A small contrastive audio-text model, trained from scratch.
Model: log mel input, encoder arch ecapa_tdnn, encoder activation relu, encoder depths [12], encoder widths [128], text encoder activation silu.
Data: trained on short read English sentences (LibriTTS-R), 56.0 epochs.
Rows from block 6 of the audio encoder of a small contrastive audio-text model, named by matrix and row number. Each number is 128 + 32 x the weight over its row's rms, rounded and kept within 0 to 255. All counts start at 0. Numbers have three digits each.
After each channel's rows are labels from the 100 clips, of 14848, where the channel reaches its highest value: "responds to" is what is common among them. Only what is clearly more common there than usual is listed. The data: short read English sentences (LibriTTS-R). In brackets: how many of the 100, against the usual share in percent.
# c30: last pointwise conv (encoder.blocks.6.c3.0.weight, 128x128x1), inputs 0-63

c30.52:158107121133098133134176107127146106109101139134142168147097111089127099115162176123149160089148133119121113155166100135152154101063103082105168156146115100145129142142100111173135104089163077
responds to: the word "mr" (35 vs 1.3)

c30.24:137150148128066169132144119124133147189107125113085131090149102176111140094104103082137065155131168138144068137121104095080099113088091083122166124091121130099117137129125135127125113127187123
responds to: the word "was" (100 vs 9.6); the word "it" (29 vs 12.2)

c30.54:120130111146101114124138078106124079154128097162105124139130106121113091164143095199112133133127130089142113125136157121113129114155125135137124130115123209108107097119191146111123216061128140
responds to: the word "do" (40 vs 4); the word "you" (34 vs 14.9)

c30.115:158150089121126135135129150137082129111133186165077111146142099124086092131169111151148141142078124124087173126150148093131136102133118145111137142114164082140189165090234173101104087149137078
responds to: the word "for" (35 vs 4.5)

c30.36:130139091190099158135123134125175124133097118116141152106142114146106188159121121151111087130156142131079095124142140154204060144100123111155136096105126149148150202125072090126116075138144196
responds to: the word "of" (27 vs 9.7)

c30.61:119125112095093158116096088116166192157100098094110146172113191139155139125155107112141140091108166147167128139170150115120081177167068126154175125100130118132104084108138138134159094140083146
responds to: the word "you" (43 vs 14.9)

c30.10:111151121119106123123062096078100124099177095138075147109062107173090112138101098192134147104171077149110145111103117067090129145133086116119105139119128089113131038188135112081142115145149085
responds to: the word "you" (36 vs 14.9)

c30.67:146116160117134132109093149111140106092097157129169146088161106117172114084148151131121159120133161087161135103186146204162122096146138083118225106095149104150128109102182072104137133191113144
responds to: the word "the" (83 vs 24.7)

c30.2:072069148132095090173213088093154114079141131199140146056155170105138112138191139090123103115127109137131123160099185115119141079079111132168192103164129126161109113064144115153156128154101126
responds to: the word "was" (50 vs 9.6); the word "it" (35 vs 12.2)

c30.6:136110121142132120121144089170143151088105127072148140134117146126155077134128123072105131152146112148139151135097138075061176162124152177154097136126116086086126120109139051097156144125113137
responds to: the word "and" (39 vs 10.4)

c30.73:158160130129073146043121167129115105153069080108104148232151110076140131129086115175130104107157091112151100149086168108136120127125102120156132159124059134183110121087077130111160118171133119
responds to: the word "i" (90 vs 18.5)

c30.97:133141120138150112132106116094148113141139170148120165118117098148132071135132160145156098140133088111104182157162139147175225125116103147111122119113142123108138061100169120094139154128098118
responds to: the word "and" (69 vs 10.4)

c30.58:083117155140124098088172119067169110106105116153101142096131118127117211101179114132103111129116132113084105114165128109163138156107116151255067128133126127146059146112168113097124148120132156
responds to: the word "was" (55 vs 9.6); the word "it" (46 vs 12.2)

c30.50:112163201152099154098062123075158108086158117187117147107141161110113079121137185089077166151120153160070146048045147076094067152136145086189104126078105140074155115127097109158110066139167131
responds to: the word "was" (58 vs 9.6)

c30.62:089118131113101083140097112110166099120093133148114111132164056160168108129090119158081128099057113085225145091125084116089084121122092107152129125135153088095157147119153114217164148101160128
responds to: the word "the" (70 vs 24.7)

c30.28:077106120138100166204122129105130106105162103105167139151146141108125119193119115155112107138164094145123085160138141083090135092219110120129098151128109119148148086117119134111101096113139125
responds to: the word "you" (50 vs 14.9)

c30.42:173105159170090108111104140145147122097084128145172074126106081123164162178101096105143117129150144163130132114167098230177164144130177170113132090107085110143104139107200107104128181184123129
responds to: the word "the" (94 vs 24.7)

c30.120:101110153112139091093102158168120140100152114158086119075125130172103094124135087190112099121156156132065216088117098126144141180122164151139110164075080092143156054131152143156112102166108128
responds to: the word "me" (47 vs 4.8); the word "you" (33 vs 14.9)

c30.95:150129136141109140132136078131127095170113098171160112107161104115119060138119128129123112163105138165121176194121162117130159129105170107147093176138184064140128117117128177048105131163085123
responds to: the word "to" (34 vs 14.4)

c30.11:090159127146144179108156128164195147164136147135068160119105110111127131128207101150129168182144145119114113129182117192096060176123123194058092150150096102181139175134165146146148126090164201
responds to: the word "mr" (38 vs 1.3)

c30.86:088132090157098138173121148096160098163105111163122129151124126112165123127095136155159064127159120163133125155151141116143118115109135166102110141166158091154173102138196089086160107101153131
responds to: the word "it" (32 vs 12.2); the word "is" (29 vs 8.1)

c30.32:144120120202065122093117175123196128148154116160105105168138131086114159136123150096115141111165133211091072183145132187160132133204119147139095141139111121102136177180134141098128151157126088
responds to: the word "the" (87 vs 24.7)

c30.94:104177161186131186125126151180114111104157100219120144143110080126195177071088141127124121129114138123107129170171109162113170112144105121184141097126107068153151151146120140134109141113178079
responds to: the word "was" (38 vs 9.6)

c30.88:141128127112098142137143160195132162106072120097158134162107164087157120121136179134171132122134154157151114119127178108135126062131117102090163109071115102132098088109115108088117106068072141
responds to: the word "i" (48 vs 18.5)

c30.29:131170168156068176152099159114138074165104116094126100137119149137106073159142188101123068105083092064099133053147103164078081133126137203088143115096140140093116127111095107131138130153147154
responds to: the word "you" (53 vs 14.9)

c30.56:157097091116089132128114121132139039084201114152135110181116041163119082135108135093108081171184172114113129090127111146110117202090116097120146099141099155147169125133138121149132148135097102
responds to: the word "do" (40 vs 4); the word "you" (37 vs 14.9)

c30.64:120098102125083121082111119136120127160223136089100139137125074097130119123139124163100113127103129165140199139108134112169126155161129056124104118138126169087130138146145110133156123117084140
responds to: the word "and" (53 vs 10.4)

c30.76:104126095122161119176115106157090090142154120131165123133142070108088074156100139125162092156143113133122155088149152122172153129095098167173118149137133174099185116101175169143159119111189182
responds to: the word "for" (27 vs 4.5)

c30.53:144134157103144095152131088129148185171148112111121176100132116123130144154125084128094105146080142103091155125100072104121149222171108135127114092106126074104110099136144122152199123163150133
responds to: the word "me" (53 vs 4.8)

c30.112:122115140135122128111180121077113149115143122146095076111046076132202167125112092092081129116104155079167109149121085102177104150113129124068141097118129177096102113133186113143173166129124132
responds to: the word "he" (29 vs 11.2)

c30.44:131060128122128158195072135123170165138077139133121097091171111133143118147172133139155173075088178132137052070059099159115134136170138123144137089170108111130126090119151112153117112131075133
responds to: the word "he" (46 vs 11.2); the word "you" (40 vs 14.9)

c30.17:119125077131141146087155063069115088069097201128108126190123073214133154101155130145077127135128117114109135139146095139169196178103066125130105125145169103099095136113105116130110122100153161
responds to: the word "what" (34 vs 4.9)

c30.19:139102114159124110135184178154107114147092113087131146147184102160154080110139133100133129160135148143092093135144167121103123101116111153105097134125117165134089087138147132113111162145138088
responds to: the word "i" (42 vs 18.5)

c30.109:169138129133148086143105102108129111135145121113158133138159102200114109097100132146118138098128085155139090152159116138143192134094118192083129142100137109125118089207102163137127107082087110
responds to: the word "said" (25 vs 6.4)

c30.20:129118189131140133115141165098143121073113102122140115226066146133132154148072162169060114102093122101138092150114156121145125104139118112130148194131142096101167065125051121125130112103111145
responds to: the word "i" (49 vs 18.5)

c30.126:137087099137088145154130158101158114112140141144117137120140129132096074059117134122142081112143131177076174083154140133146109081074108173148137108120100102139132118131137083112132136094132098
responds to: the word "she" (42 vs 5.5)

c30.13:158121131132137161132111110090117080115149204134097099141147109157132141098107094137188136124045140130096139129123178078130120128148129141147128143139153139107147090088211104109147139151147117
responds to: the word "you" (34 vs 14.9)

c30.124:100126116112120163153182125115147148148118089069147148128114119147158145094190135102147077137100136092116143130103084099102149117121103173235123129127121222174098112151118099116114152134096149
responds to: the word "what" (29 vs 4.9)

c30.113:157076099110095075103175086157110116175093102115092104108139088144081158175094151110177168124109169176089069159102116125157143137112103135164143082162147148108187109142222220134133133080195158
responds to: the word "for" (41 vs 4.5)

c30.55:098078118110205113042131108132167168150152134091165093191165142089109151111134145137156150150113180098127103107118131111107095160117077136162109078168130114090164096110085161114112178120140129
responds to: the word "me" (28 vs 4.8)

c30.104:149134100114113169135086188119124180073132098140162133103102175119149149110124154119152105162104163118116158124142191157146166133124106140131132111118107128055113143120137151145106134096130133
responds to: the word "but" (28 vs 4.6)

c30.5:146151083166135150108156124083150168098146135149148141090136148095108129080112105108090110150153187177155105138169150124086171111109136092133134113161109118117129112148073117165153121098062103
responds to: the word "is" (34 vs 8.1)

c30.38:147125183101080093116092129162120179097152123151142116114096093119124106144106082087141092139178124103117189148076099106130148159080121139106145098107115101068101136181106109146142111107118114
responds to: the word "said" (39 vs 6.4); the word "he" (29 vs 11.2)

c30.35:188127174150097119095141132135128111131083133181092099097161140032152168106158126196081143048123123115076178138149142096162166120083134117173107126129099155118094131128132140129128109133119115
responds to: the word "what" (50 vs 4.9); the word "you" (34 vs 14.9)

c30.47:197106079117106115181117125058114137112123131143168112107133130111115098150129144143093090142138136103155116125146159179150156164138056114133182101151142111086154105161118084117151166142123093
responds to: the word "and" (43 vs 10.4)

c30.25:140078110153126114146156188141121095158143094126138093120184181160110136134103054107135064146078102164122083083131161084106132120109100108143142137148157169204095102081114170127120128174148119
responds to: text has "not" (26 vs 6.3)

c30.41:120052160129180177128146117072131084181127152140089114166103117120190129149123187113125122112131137131150118124098147166103097093131118144110147175174152090120095172095108127132096159162111131
responds to: the word "was" (27 vs 9.6)

c30.39:100107076111185087138158117118103140090083157074102171206102098107157150111126141127131098067127129094121230146127077147114164117165087158146115160115117161112094091051123103130150071134072124
responds to: the word "i" (42 vs 18.5)

c30.3:239156109121091171120107096096139134114161138129096117119127107159129081104151149141100097108126126113132148109117127110115129124083082117137118100132109127120102099144109146221087155149106142
responds to: the word "no" (33 vs 3.3)

c30.8:085149151128123164186145081133105107113075189160149116092168118107137146107114122176161137189132155086080153203119098127125130080184143114127160120133136150148167154150106140176109157053111179
responds to: the word "you" (53 vs 14.9)

c30.103:135148133088121170105092137172118092141101119172095094096105129168135092135091132111112102111126133142161195136115099170123136173140099152117151081141087122154168054155071114092125143098125132
responds to: the word "said" (28 vs 6.4)

c30.16:102089135161141162097102192119104147110137145187133127116151173131141118137068150098144095126121098161117113103167132116094100105124165168132153085112159076195139164185071156172156138161157062
responds to: the word "is" (32 vs 8.1)

c30.127:150179151092149132106130095128111150120100153151088126086145146137144072106141132118201099161088218131151102138114116105125168123146102139066129098098077059158139145165119127179130105080150099
responds to: the word "not" (31 vs 6.2); the word "no" (28 vs 3.3)

c30.93:134130074128205106133119094149124112084094152089146173139065105132109131095180131140153100159086127103155105110108118176100102111156097174116100102138092133079142143107135157181177086174150168
responds to: the word "me" (25 vs 4.8)

c30.9:103176153095106119217123130082137121130107103171096160101108121119171133123154145166096128190128133147151177167098137122117128072102203133099183165129142107138155114091133131135127139099085174
responds to: the word "to" (49 vs 14.4)

c30.80:095124106046172161107135069103148114165146123151121144137094074095109135115098125121105122114106184169150156102137136163124206093140186144129162134176103094144134103131102105154145119120127085
responds to: the word "be" (43 vs 4.6); the word "to" (32 vs 14.4); the word "me" (25 vs 4.8)

c30.31:040105139141100144179124095100125108105091140097132157092156119136112108173152140118096130107119083114117139148109165149138117083166078127160091094170163146145161129096120108086176116135103184
responds to: the word "not" (26 vs 6.2)

c30.78:180097143143121167156190102179195131113127117160060138090080117084149084109157135179161129161145164095170108080132180104113097130135125154084137178138137189115117112224087124112093095163095185
responds to: the word "what" (49 vs 4.9)

c30.96:108104103130136141104121095083164120138128140144096163077118129070110092084132107076133118182180092154132132108179178178065115171147102110109095135095169134147127095087129089111114058119133084
responds to: the word "mr" (47 vs 1.3)

c30.48:111119182175144120111169145126150063148158117136121128094100149131160149090192128141136102194113153115134183141145126214156102078142068138190153159117122167148092108095141138088107147159123090
responds to: the word "was" (32 vs 9.6)

c30.59:092146149120127100135172162100140098127142089174133180111076051110165150099176137149129146107134128105155116118141122173083107127157112093219169079087081074093104155101128111140113098130151096
responds to: the word "was" (61 vs 9.6); the word "it" (33 vs 12.2)