A small contrastive audio-text model, trained from scratch.
Model: encoder norm batchnorm, encoder activation relu, encoder widths [128], text encoder activation silu.
Training: 5700 steps, batches of 256.
Data: 26041 training examples, 56.0 epochs.
Rows from block 5 of the audio encoder of a small contrastive audio-text model, named by matrix and row number. Each number is 500 + 50 x the weight over its row's rms, rounded and kept within 0 to 999. All counts start at 0. Numbers have three digits each.
Before each channel's rows are labels from the 100 clips, of 14848, where the channel reaches its highest value: "loudest" is the band of the loudest frequency at the time of the peak. Only what is clearly more common there than usual is listed. The data: short read English sentences (LibriTTS-R).
# c30: last pointwise conv (encoder.blocks.5.c3.0.weight, 128x128x1), inputs 0-127

loudest: 250 to 500 Hz
c30.62:563578461531496415551423453392525508449491483466518507512486427542480531466503477497465559478508563510446534457571609459505472482486528516477549467464479432416461533531400530497489529563489471556456492523567551476470514492504498462497572411521530571479507509519488634502449569519459452605570514498488410421434562577530484525572473607584415471476356487535482548558499450581482455512552

loudest: 250 to 500 Hz
c30.8:535487516547570474574429497464447444472585508458471500550483553608544576488642645522476500494455533540559471494597440466467476552395475494571489498485554461470578469412466534517467454496421479565494517553429568442463440471526535474506458504467484443539574476502507523504502439551510549555436454477445553504480484511567501502479500549497486639616447433460522499487438491402499510482429

loudest: 4000 to 8000 Hz
c30.26:518542548524451481471495624504587573494549502558440502611436569366560598482474541546441562501461471432446423530520550488508567513495500444536399505483538507473546415542444475483565490455589451509527502554410529494452448492403565460554456543497444478501567429476459541428486509430432431474452542474455496526484454506460529501475437546513582428492580495500470525509554530409534461452453

loudest: 4000 to 8000 Hz
c30.125:514484592517549485422495574573557453546612458515494484481477462557467477569473441518489504581526478435443452495486579513537526442463447487536480562508438489487473501454397451454512487513493512436517481465488427498503425485603578536587546593461455449465562503487390438456471470521452507501526469555500485489524466471531500511466435504424545459517682544489547491407634550533443519413497

loudest: 250 to 500 Hz; 500 to 1000 Hz
c30.94:471476542505403554534400480454499496507470520414493503582549526352483571496512556454527452555472521522424563479586545424524538495466458481600529476516535449475462470506562497401524473486517542569557531471517505521538472645544488475549544494455526593480447495576573421468544487497481528376461538541506449551579554567595478508522413490444493518542429461511477487495476550456594514545551

loudest: 250 to 500 Hz
c30.104:481503522423538529471508476451465495492480466499443537535500525505572520536497532465464523497543575478482604426522475537489539462573477522453480473446482492516530562515483448495530430521476589528420492506456536512429480495487464546504477487410494509516498574477507406509522443436525458503493456592350537434395623571487564552462627511440505459495519464474687464589451506508608491571469

loudest: 250 to 500 Hz
c30.41:639452555525437426465517439558475425430567489536605465515403463505427417479489500487464621469517500519558531516519478529528421529515511537595498589487499516479568478435528509467440485510496584529553491527567580590473493501491502507467449433550437464427476586466478511514512474573472494530481434483526428521579492418541431519424450424529526550465427528585542505458446568468491521571430

loudest: 250 to 500 Hz
c30.54:467398480503479519536485486516542531563397556510478469522544557476462453503438501566436502522469538622522477496588534570473509456527446663444442480439471491431495533534527480508481473479535440425542463518535530445500498513420454572597456520539461461418448403485541565501462529500610493434492466409399489567437524493476479628515559566521474487550463555482495473425570469443473518491544

loudest: 500 to 1000 Hz
c30.65:502496454507591481449471577433487468471416600528510514486505454565594583421495456473473449564548504408513491482556493511555431454426495482661539460483434541489482449530518505414439479485558490406510491507544485527561476552442487466498524516433576583432487553457485512565486540553546511578459518434531449550436443590478509428433477459499523470438476510568488521433497590443543520543606

loudest: 250 to 500 Hz
c30.115:481471482531505478455495467502477551493512512481361473490460549549486515406553570610591611496437486592597463470493496425484450523446520530445510469617389543455467493518560519542478424494479495531471493520501605471424552530555439461581513487432451489507444460560515476494473490525578521426488525447468586558468536404508506572418505498432529513439412502469498551534414432457460534546470

loudest: 4000 to 8000 Hz
c30.124:507522479491573504482552593543425481503504506503506409571524549429453413537590491470593511461445481536457504492513545500481434440473410520413386468500445452477494477528429464491547556422457460416438483492463465583557414559438599510393465424439510538531462548474571435486550509570467503506444528436439505538500453493534450461511458482471503540463567464489522622438565513457487480451596

loudest: 2000 to 4000 Hz
c30.105:447556494519443437539477474508498466384540486475426540514492487511457517502552538515487542482482434605456468493530512500489479513494530551579418471540553595557548495461491501451430566518485520491533464464569424527392413443512557411489420487528504520423333459504437508500391453506483497564518480377433533516418554459416490567520522459498455437544548548413535437481566488504533509464431

loudest: 500 to 1000 Hz
c30.81:416498534373440501504544499442482476535426527484508438415501527517438543423538497497426486475468511507544543490502503461432542397538491513473489516571515503477480505460558449507528516487519569563458582429530492504489507417521503493561505464490525491516414437664456555451491471487473500537520530532500669511550571534386565549497467424500573426464487470407504461525654510533507510443475

loudest: 250 to 500 Hz
c30.44:561413453494543398506528458516525537378549546479570543476451512482467602539461609522483498529553478475529485442539515472502534554512504503518509514480473487498471577557509478560509456504542550588464503476497480606555459469517475467514567680479432467513557479598545557500426472501467513488575487531631463446466527449440479527520449513467496488429501545488509447577549487639379493482508

loudest: 250 to 500 Hz
c30.57:582443423428529473466581535539542454488487523476579459505504467472561440434548662494444547487502544522511531579416511487472447425500497477462488485542439469573514543455498525540500491422486546506499474536438412436467572522618583579520612457531444495497557521545545585472580547603468590517459501473546451465503562564398469487428491453536486484488533521511533470465444518456561452486557

loudest: 250 to 500 Hz
c30.102:546527573543490486569433463474508474491545491576526460422470566476496530506541442512602523470424496445480468409529411470460459552464493486517457549510483542448510509526501449579427524531585519485385469514508547563412446480552509465529492420405466367427561454568488544494545453520477597481497510529558428472576501466417467499476468393504483492618438401486483455499534445469562504534572

loudest: 500 to 1000 Hz
c30.126:528486453503541525566567537551501438562482440449574559459458468518484484438521432455457486494443544596475564489557517546537537356533455602543509418543437409490509455590501470466441499462548501448522551502472591511484482590570449468566417439485485496524538642440522558559478499480603462436435494443496544492495461413480488633510532546500515502524509456533459475514479483447543508434461

loudest: 4000 to 8000 Hz
c30.0:500509504536474470493609556559509473402486551540521476552600572493520542487502473522602537554544512497470439499467514476403404553484461473408382517512497576482534585554532459441585473552485498469395451533554527486460507442473523485478518479524587424552463529454585483469515439471583469532538436553449511578535460569420432415423458421506501514522484548436492388441514451481529482523534

loudest: 250 to 500 Hz
c30.33:447429434468530591520444537442429481562505488440466523442445512477517470522491477497527412520492574466526598510492493564469478564497528471566499492513483501540549562406548549421436418512493523488538521534502521498519547443558461508548490555516557424476522487423461552477433448481535569479490448494467447455440488512518560464579489390441439440588494459536448462423547497517555384627660

loudest: 2000 to 4000 Hz
c30.109:415538554451563497585555470454549467484399575475477551524459528494429461488461547511539511475492463412471558471502457503438493518483470487530431541513458622527432508515403517491500487488389394444496457478494554474414565494498537486399403515648567472510535490460535459523508434530403533539492475492492505500559544571401458467481521549469568501553381469559542441512492491513400495520474

loudest: 250 to 500 Hz; 500 to 1000 Hz
c30.13:462483435568465501473428530563447480560509512512482474504408454428520542481512484509528419515545623528485506482464512454453550557479481475560499529458450497467545572459553459501552354480455455521623510521542574578529474592550433499522451489519461453473509548433478409528477530571510426429489499496438540439550526532567564490429426551415491510563577505463538458482460426524451469485653

loudest: 250 to 500 Hz
c30.15:456474494426532483516478515541575489441477502443531551443417461491511474579453489483528523475514616451406445474520543533565482455497516414477573481533533572462500495540542494478459483535496531421594431529497493468428480487515434533591509408627533487478461521582562592508491502477503520448440572558542472662503512486488564444467501494485494536597541458447532546414400433446435461556458

loudest: 2000 to 4000 Hz
c30.19:462538486483466481533487488526527502508526608438457566578521485445391536491552487448480530521484406584587555441575488389481487508481543549497555619534495425497549498464531446557507478502466532405437553546444423470529518481481398532655561512538440541556467588505517492526474467462580493408457499444494440520498461434432547519484520451479454438459544462541464565495598430487513450479495

loudest: 250 to 500 Hz
c30.85:523501552623534499490452509404418501359515447484486451523436513534508480470529496451510496492487445532549520612558470583577566423491413473598523563425526494452507409471407464505497522455545448565568566507569462478538516495421489488523562540486479500454445437516504434503356489496471408459472549468485529584453448428465491480537429558498481473420504512513429526468561535453497526458450

loudest: 250 to 500 Hz
c30.31:489459476455387505516461549497478486416561600493382473545494552526474583529514542496481551524477463477503522594521472496487484451560630466537481482464516514529615499524539561540517484479393480494502448458496578558508479532582611534508410431592418558520524491520531528504481536489584475489446549588464491467553516537447447614552536547516452500518565467466593459427460426496536418490552

loudest: 500 to 1000 Hz
c30.60:442459526461467459520488483490516486506534462467579503499532508415473506496555475493581499595570491518511523425557516550519487492459469530583537438452447406501503461518509557466451494437490546405470492439541419550467470528462514456424495450479587432575524455509482551481498510563552585443496581566571470655474593614381554449476428478514473566493454459440511477554570471563398516498533

loudest: 250 to 500 Hz
c30.10:577331546572472487505483439546543558548459420535472494403597583550457468545426535505632441449486529577522520625523500452451463541474430537510508606514481473430477502537539478511434589476481540510454527502514604511459484535513480529598481519574500534442588399518461476518459528575474477503444474523528585532470510490519481455477530488488518511554497561562523481521470528459506481480601

loudest: 4000 to 8000 Hz
c30.106:513498513529536445534500562665528541503575530494461514620487564521432470440505422529480435573511430499470485516425468617455513573523504489478527613511518447455528516493445511475592483484531468544545540511527513496471480513503486532374467527582616420517477556462413543467508428475622527448480530539528590494494534566552504588513524532488447444526505472476560491444515545480417571489560

loudest: 4000 to 8000 Hz
c30.25:525442554497458451530548587462627522565527440452450532483457514511453444519457509485475509520264475419480388441489570410530500428529495436473514510420454441498532484456565486531464528459446472590597551439562496463435492471456452502555441568498566424522614521543494524446553484510496506521516455542569504491486486529469556514511507452474505500520518510485495497538494453591482447567487

loudest: 250 to 500 Hz
c30.36:467424499550520506547469489537404495436509451417513457460513510417482490539469671446552449536481525381462505542470534527603455486472467535614480526506552548494513426528483531507522472494473524550522582462458409505465469586481517504577588451444531481477459535465428542508476481586420434381472567421493466579517478465449526484473439522501497419480518490485468423432534455476446581443541

loudest: 250 to 500 Hz
c30.110:495482529494549570459468508496498454502531513497478517500553518513531510449509489473486483518516498491498503470622585503425539520417483570539505480454472408481449465520396488497521451493500499651654500546500500560505538543496545482449424509571573485469410497627493440461450531536475533539458533434454606527424447500557497436604518503536539561488559580598441467445509551436579558498417

loudest: 4000 to 8000 Hz
c30.120:473565519524509502486572533508532498435583508565509439520427533475489493545554512508527621466529503564508464483463520469486454587582552415497553565517473440533556476523532440453622541524478478459440470479488450478424480456466476458527622444486536561557482595511434494592519488394473464445491417465485490460456451466445492522487460497626488496482627503543551543506452517394597507470592

loudest: 4000 to 8000 Hz
c30.119:505469503479594483518519515465546499426557561483546489380421469440496425564507492494385584524481506516476481503648549453473444551478410509450535445538459432530489506503495425532479615475462473446464566543497472466527535552580567468552450559465587546503582481588491460547550468570595502472525427501462534616546442513516491471459430571506508431550566466485496567472504449507513487485432

loudest: 250 to 500 Hz
c30.29:536560477431428443546418559516473518497488522517435633506437517479386521545548534480562508434471557460425507467461446492474480430439498450411566532536514394444568519543505443486493523471476487471472509475586537437495519428534455547587458521622468488476549441489559460434559503524502565441581449505605507534599433487470438456486464421501489510599554561529451469506447470528491483544564

loudest: 500 to 1000 Hz
c30.79:525477526460539490516381552524457430466438533570451461392574448482496469426557440407490538434395535517521492485571437494512500482506527497561504461600505469576521509495392547453361466521548497511431450450490510458509529506471476547462514560458495471410490422495543540539568567495503444514494509410465470473433517419420497546540432510524489627538514489532527584469454509421564498549572

loudest: 250 to 500 Hz
c30.37:514504514510507519595491485532421503558402444605429458452472477471495560558463549473576474472590541449522482430532524445440492493470506471420549496491535449463498510471454435451537478502446456611562600529509477490517465498462529507573490579535508496541547463523522500455584431462395465510561475546529388503460504521610478500495500425483457501644459415420469472504501429600502530606487

loudest: 4000 to 8000 Hz
c30.91:459538590543509415574461490530503500487539525523511464541543513540496511547489562531497535528490576476563443425486498509505546456494458427471521477511456491462478562406477450460509533516441503473402485516476523434482455474417524472529494491569552532466570472516576469532495373591516476507594518610557478562540495628478526473474488585533436563617652504387499512446473394501522434533502

loudest: 500 to 1000 Hz
c30.53:470538541548546451527435563484459448440458506465463452481501439497583405381494540444515508637448420477517531525450555458605548553580561484480506563512511514585524502441526525510589503575510507523489442561442491494563441393532489431570517466539493534464598566578492501439467435535504535461464509458572499534446478560525564524507493549556500507530502501473532486621525568459459504386432

loudest: 250 to 500 Hz; 500 to 1000 Hz
c30.51:440486496472500543495494408516450507542474447580496556479512379551586504496517562420514396503492481592456512445486483589510533519502495551623542567607534425480579551461425469502525530442486462503492441487488518386507460603498446510535669485430496513555489421492485493501540457665539472445435421476455523501547532482430472539482485517567495466477471451477493496495541508497482506510487

loudest: 250 to 500 Hz
c30.2:481470393550473420525493513511490467520497537465512449488474395533437518474491488506529455468533519469425593539472513443454512505585505518510476470499510481528384559520526605570599594616447431546442519504524474535545536424515417546539548618435588459459466483548529533526504490619512448447481432442454538493408507429505460431577483492530524601497510448476486514533451571548466462424503

loudest: 250 to 500 Hz
c30.103:454485484459513512488614462465445515428498544620460635548448573475437450495433489578541460518489550503461546479550401532474436525500550553520467526411447513549547507466476528472428481477446474544478489489441547504415512513458518473481457560518472599476493518492458531518482484548458511446404559643571434401599519471438470497557539644545487490547509514489468514474516472488517408566492

loudest: 250 to 500 Hz
c30.118:426552479558530549488461495501503452519424531557526566407455452467433499485520491557586461497467391420493461536505488516455426570458474478503466518532470536474475487433492435462524555574357506537419464526430587525404399527509537442511513574534561548449517522474538487581470473487404546522463466506478534489450450428412455457582493508436572447453498613583582558481487479537463487466529