A small contrastive audio-text model, trained from scratch: text encoder norm rmsnorm.
Rows from block 6 of the audio encoder of a small contrastive audio-text model, named by matrix and row number. Each number is 500 + 40 x the weight over its row's rms, rounded and kept within 0 to 999. All counts start at 0. Numbers have three digits each.
After each channel's rows are labels from the 100 clips, of 14848, where the channel reaches its highest value: "responds to" is what is common among them. Only what is clearly more common there than usual is listed. The data: short read English sentences (LibriTTS-R). In brackets: how many of the 100.
# c30: last pointwise conv (encoder.blocks.6.c3.0.weight, 128x128x1), inputs 0-63

c30.123:431518532560516550522457535491486539458490509511618496437434460519555480508572562495486522491504488475498451473491572495487506526479494502552553519581574411454470480533458483504451457445495471
responds to: the word "he" (56); the word "you" (36)

c30.114:529476526454559427443548494436585432505546510468492503544528524459437470576493467468467496492459476453544493584526468500514487513436454493494503488485425518487491468435497498535429491497476492
responds to: the word "i" (40); the word "but" (39)

c30.121:440505485543395447495500522545466448545515478495485463567512432447436498448470525514452521442495545486529493629529493506544512470526593541523473437463497491527449514543491487522509478448440497
responds to: the word "the" (74)

c30.100:442472540475417420486422483472490426499476454462450519527516478441452566471471512540516467418493564544625487573506544544537427532487521453467514446470495521531493509438550459481538478500489477
responds to: the word "the" (61)

c30.101:471434489491461449515488540488549415498543578431499510519419448521533450497498443545505542477496520500519553545464519552479480537446479494450505485438469577441473465529524449537548505516470505
responds to: the word "and" (28)

c30.102:467468519479519540504481486532442460539529497485522515433444507509487484546526554533481492478487538485563491611463523474510446469560514498534522464468492522508473489496467492448486483590534589
responds to: the word "the" (71)

c30.68:471463477449542486565418536481609486474454434482478550576402443538514462517458577458507515496472468496493504473489479590502465468558417510479558490489445468453484478433488472509531490477503568
responds to: the word "i" (46)

c30.34:399483520490482513510463521432481528401528477510539465503501488485553516480466512485483509431483553486492441624496602555501493498515409486492546506469527482482495485462519518530513502487479543
responds to: the word "and" (38)

c30.63:533523512461480547455530530451521483433502535526499491604470540470498446452598497493445428502548438483453534511521527508493498491485491563532445557481559507545473414506514504473574451478518489
responds to: the word "i" (52)

c30.122:466418581521479594450494477476480486525493398553478535495474494563495461566502474478454471566512503461583461477546524487523458439476597527455550497476524556507524462479525445488453524563449472
responds to: the word "the" (72)

c30.4:508451470426489488462512515499473459506474472550528517567543465429490504502498446524444496438513491484527434532518526425509461479474531525459524534511483483579510548508468568541620513438450553
responds to: the word "i" (61)

c30.111:508583523531538491491486515427484422432449503508512581608504519472535438488533483537484527487499476465523493549483459508509526476497412530553485528614541524439446466525412435443493448489514515
responds to: the word "i" (39)

c30.90:530520465430468527482489518513521521464461565525463489497419452421498516497523456454514520461571497569509486472477583492514485526527501498511524503548559598524492513470494406461554568487421531
responds to: the word "i" (47)

c30.107:511573552555521456473477505470488504534609480438509406474462501543521574570525525499501488492538560512514462502429515505529464567491532516554467557509508484399439501488542493493513484515594516
responds to: the word "the" (89)

c30.12:451465525479488518490467480462483467467532505541521551460450599514514509467477492500468448553521517583530512493527448541520491410506555507499640513521502521447525501464483521513486547489429484
responds to: the word "the" (86)

c30.110:502475527514581504515525524576455478430567567450540507578464431489530474488580473502525467452557510449535512471560526489440451521482535500551475529499531543561484461522470437537520521521571550
responds to: the word "i" (82)

c30.84:493490422549551469447467518432473503484519467464463426513452525482472539517560520544476477470499497515665461542445529447533495463481556481563563499457512477520509491497502551475483489529468520
responds to: the word "the" (62)

c30.66:446465527484520446485556518502481475434472440482494549513572469668456503490561614507605550478477467461502508492543530561500445488569487521493541468525500451490452523534551453512501488480516543
responds to: the word "the" (68)

c30.45:489505537487499545477466504570462475525493491480356580537487502541519485511515480553504482498520538465487552439531593514510434576525500504516543465465412505559493519498504522531463538517503468
responds to: the word "i" (63)

c30.65:447481502447496478499502538504502476523544558546462460531507564482475496444524532474503475451457534521594485465459490485538540517427482503497496455467420562509536439406465484411539529485448460
responds to: the word "the" (66)

c30.75:592564509462491497524455557434528498462435516557547458434571527491469544564495505522535411529491544506543515472517548541559510489491531538536445458520520463491503498539493453522511527502482486
responds to: the word "the" (75)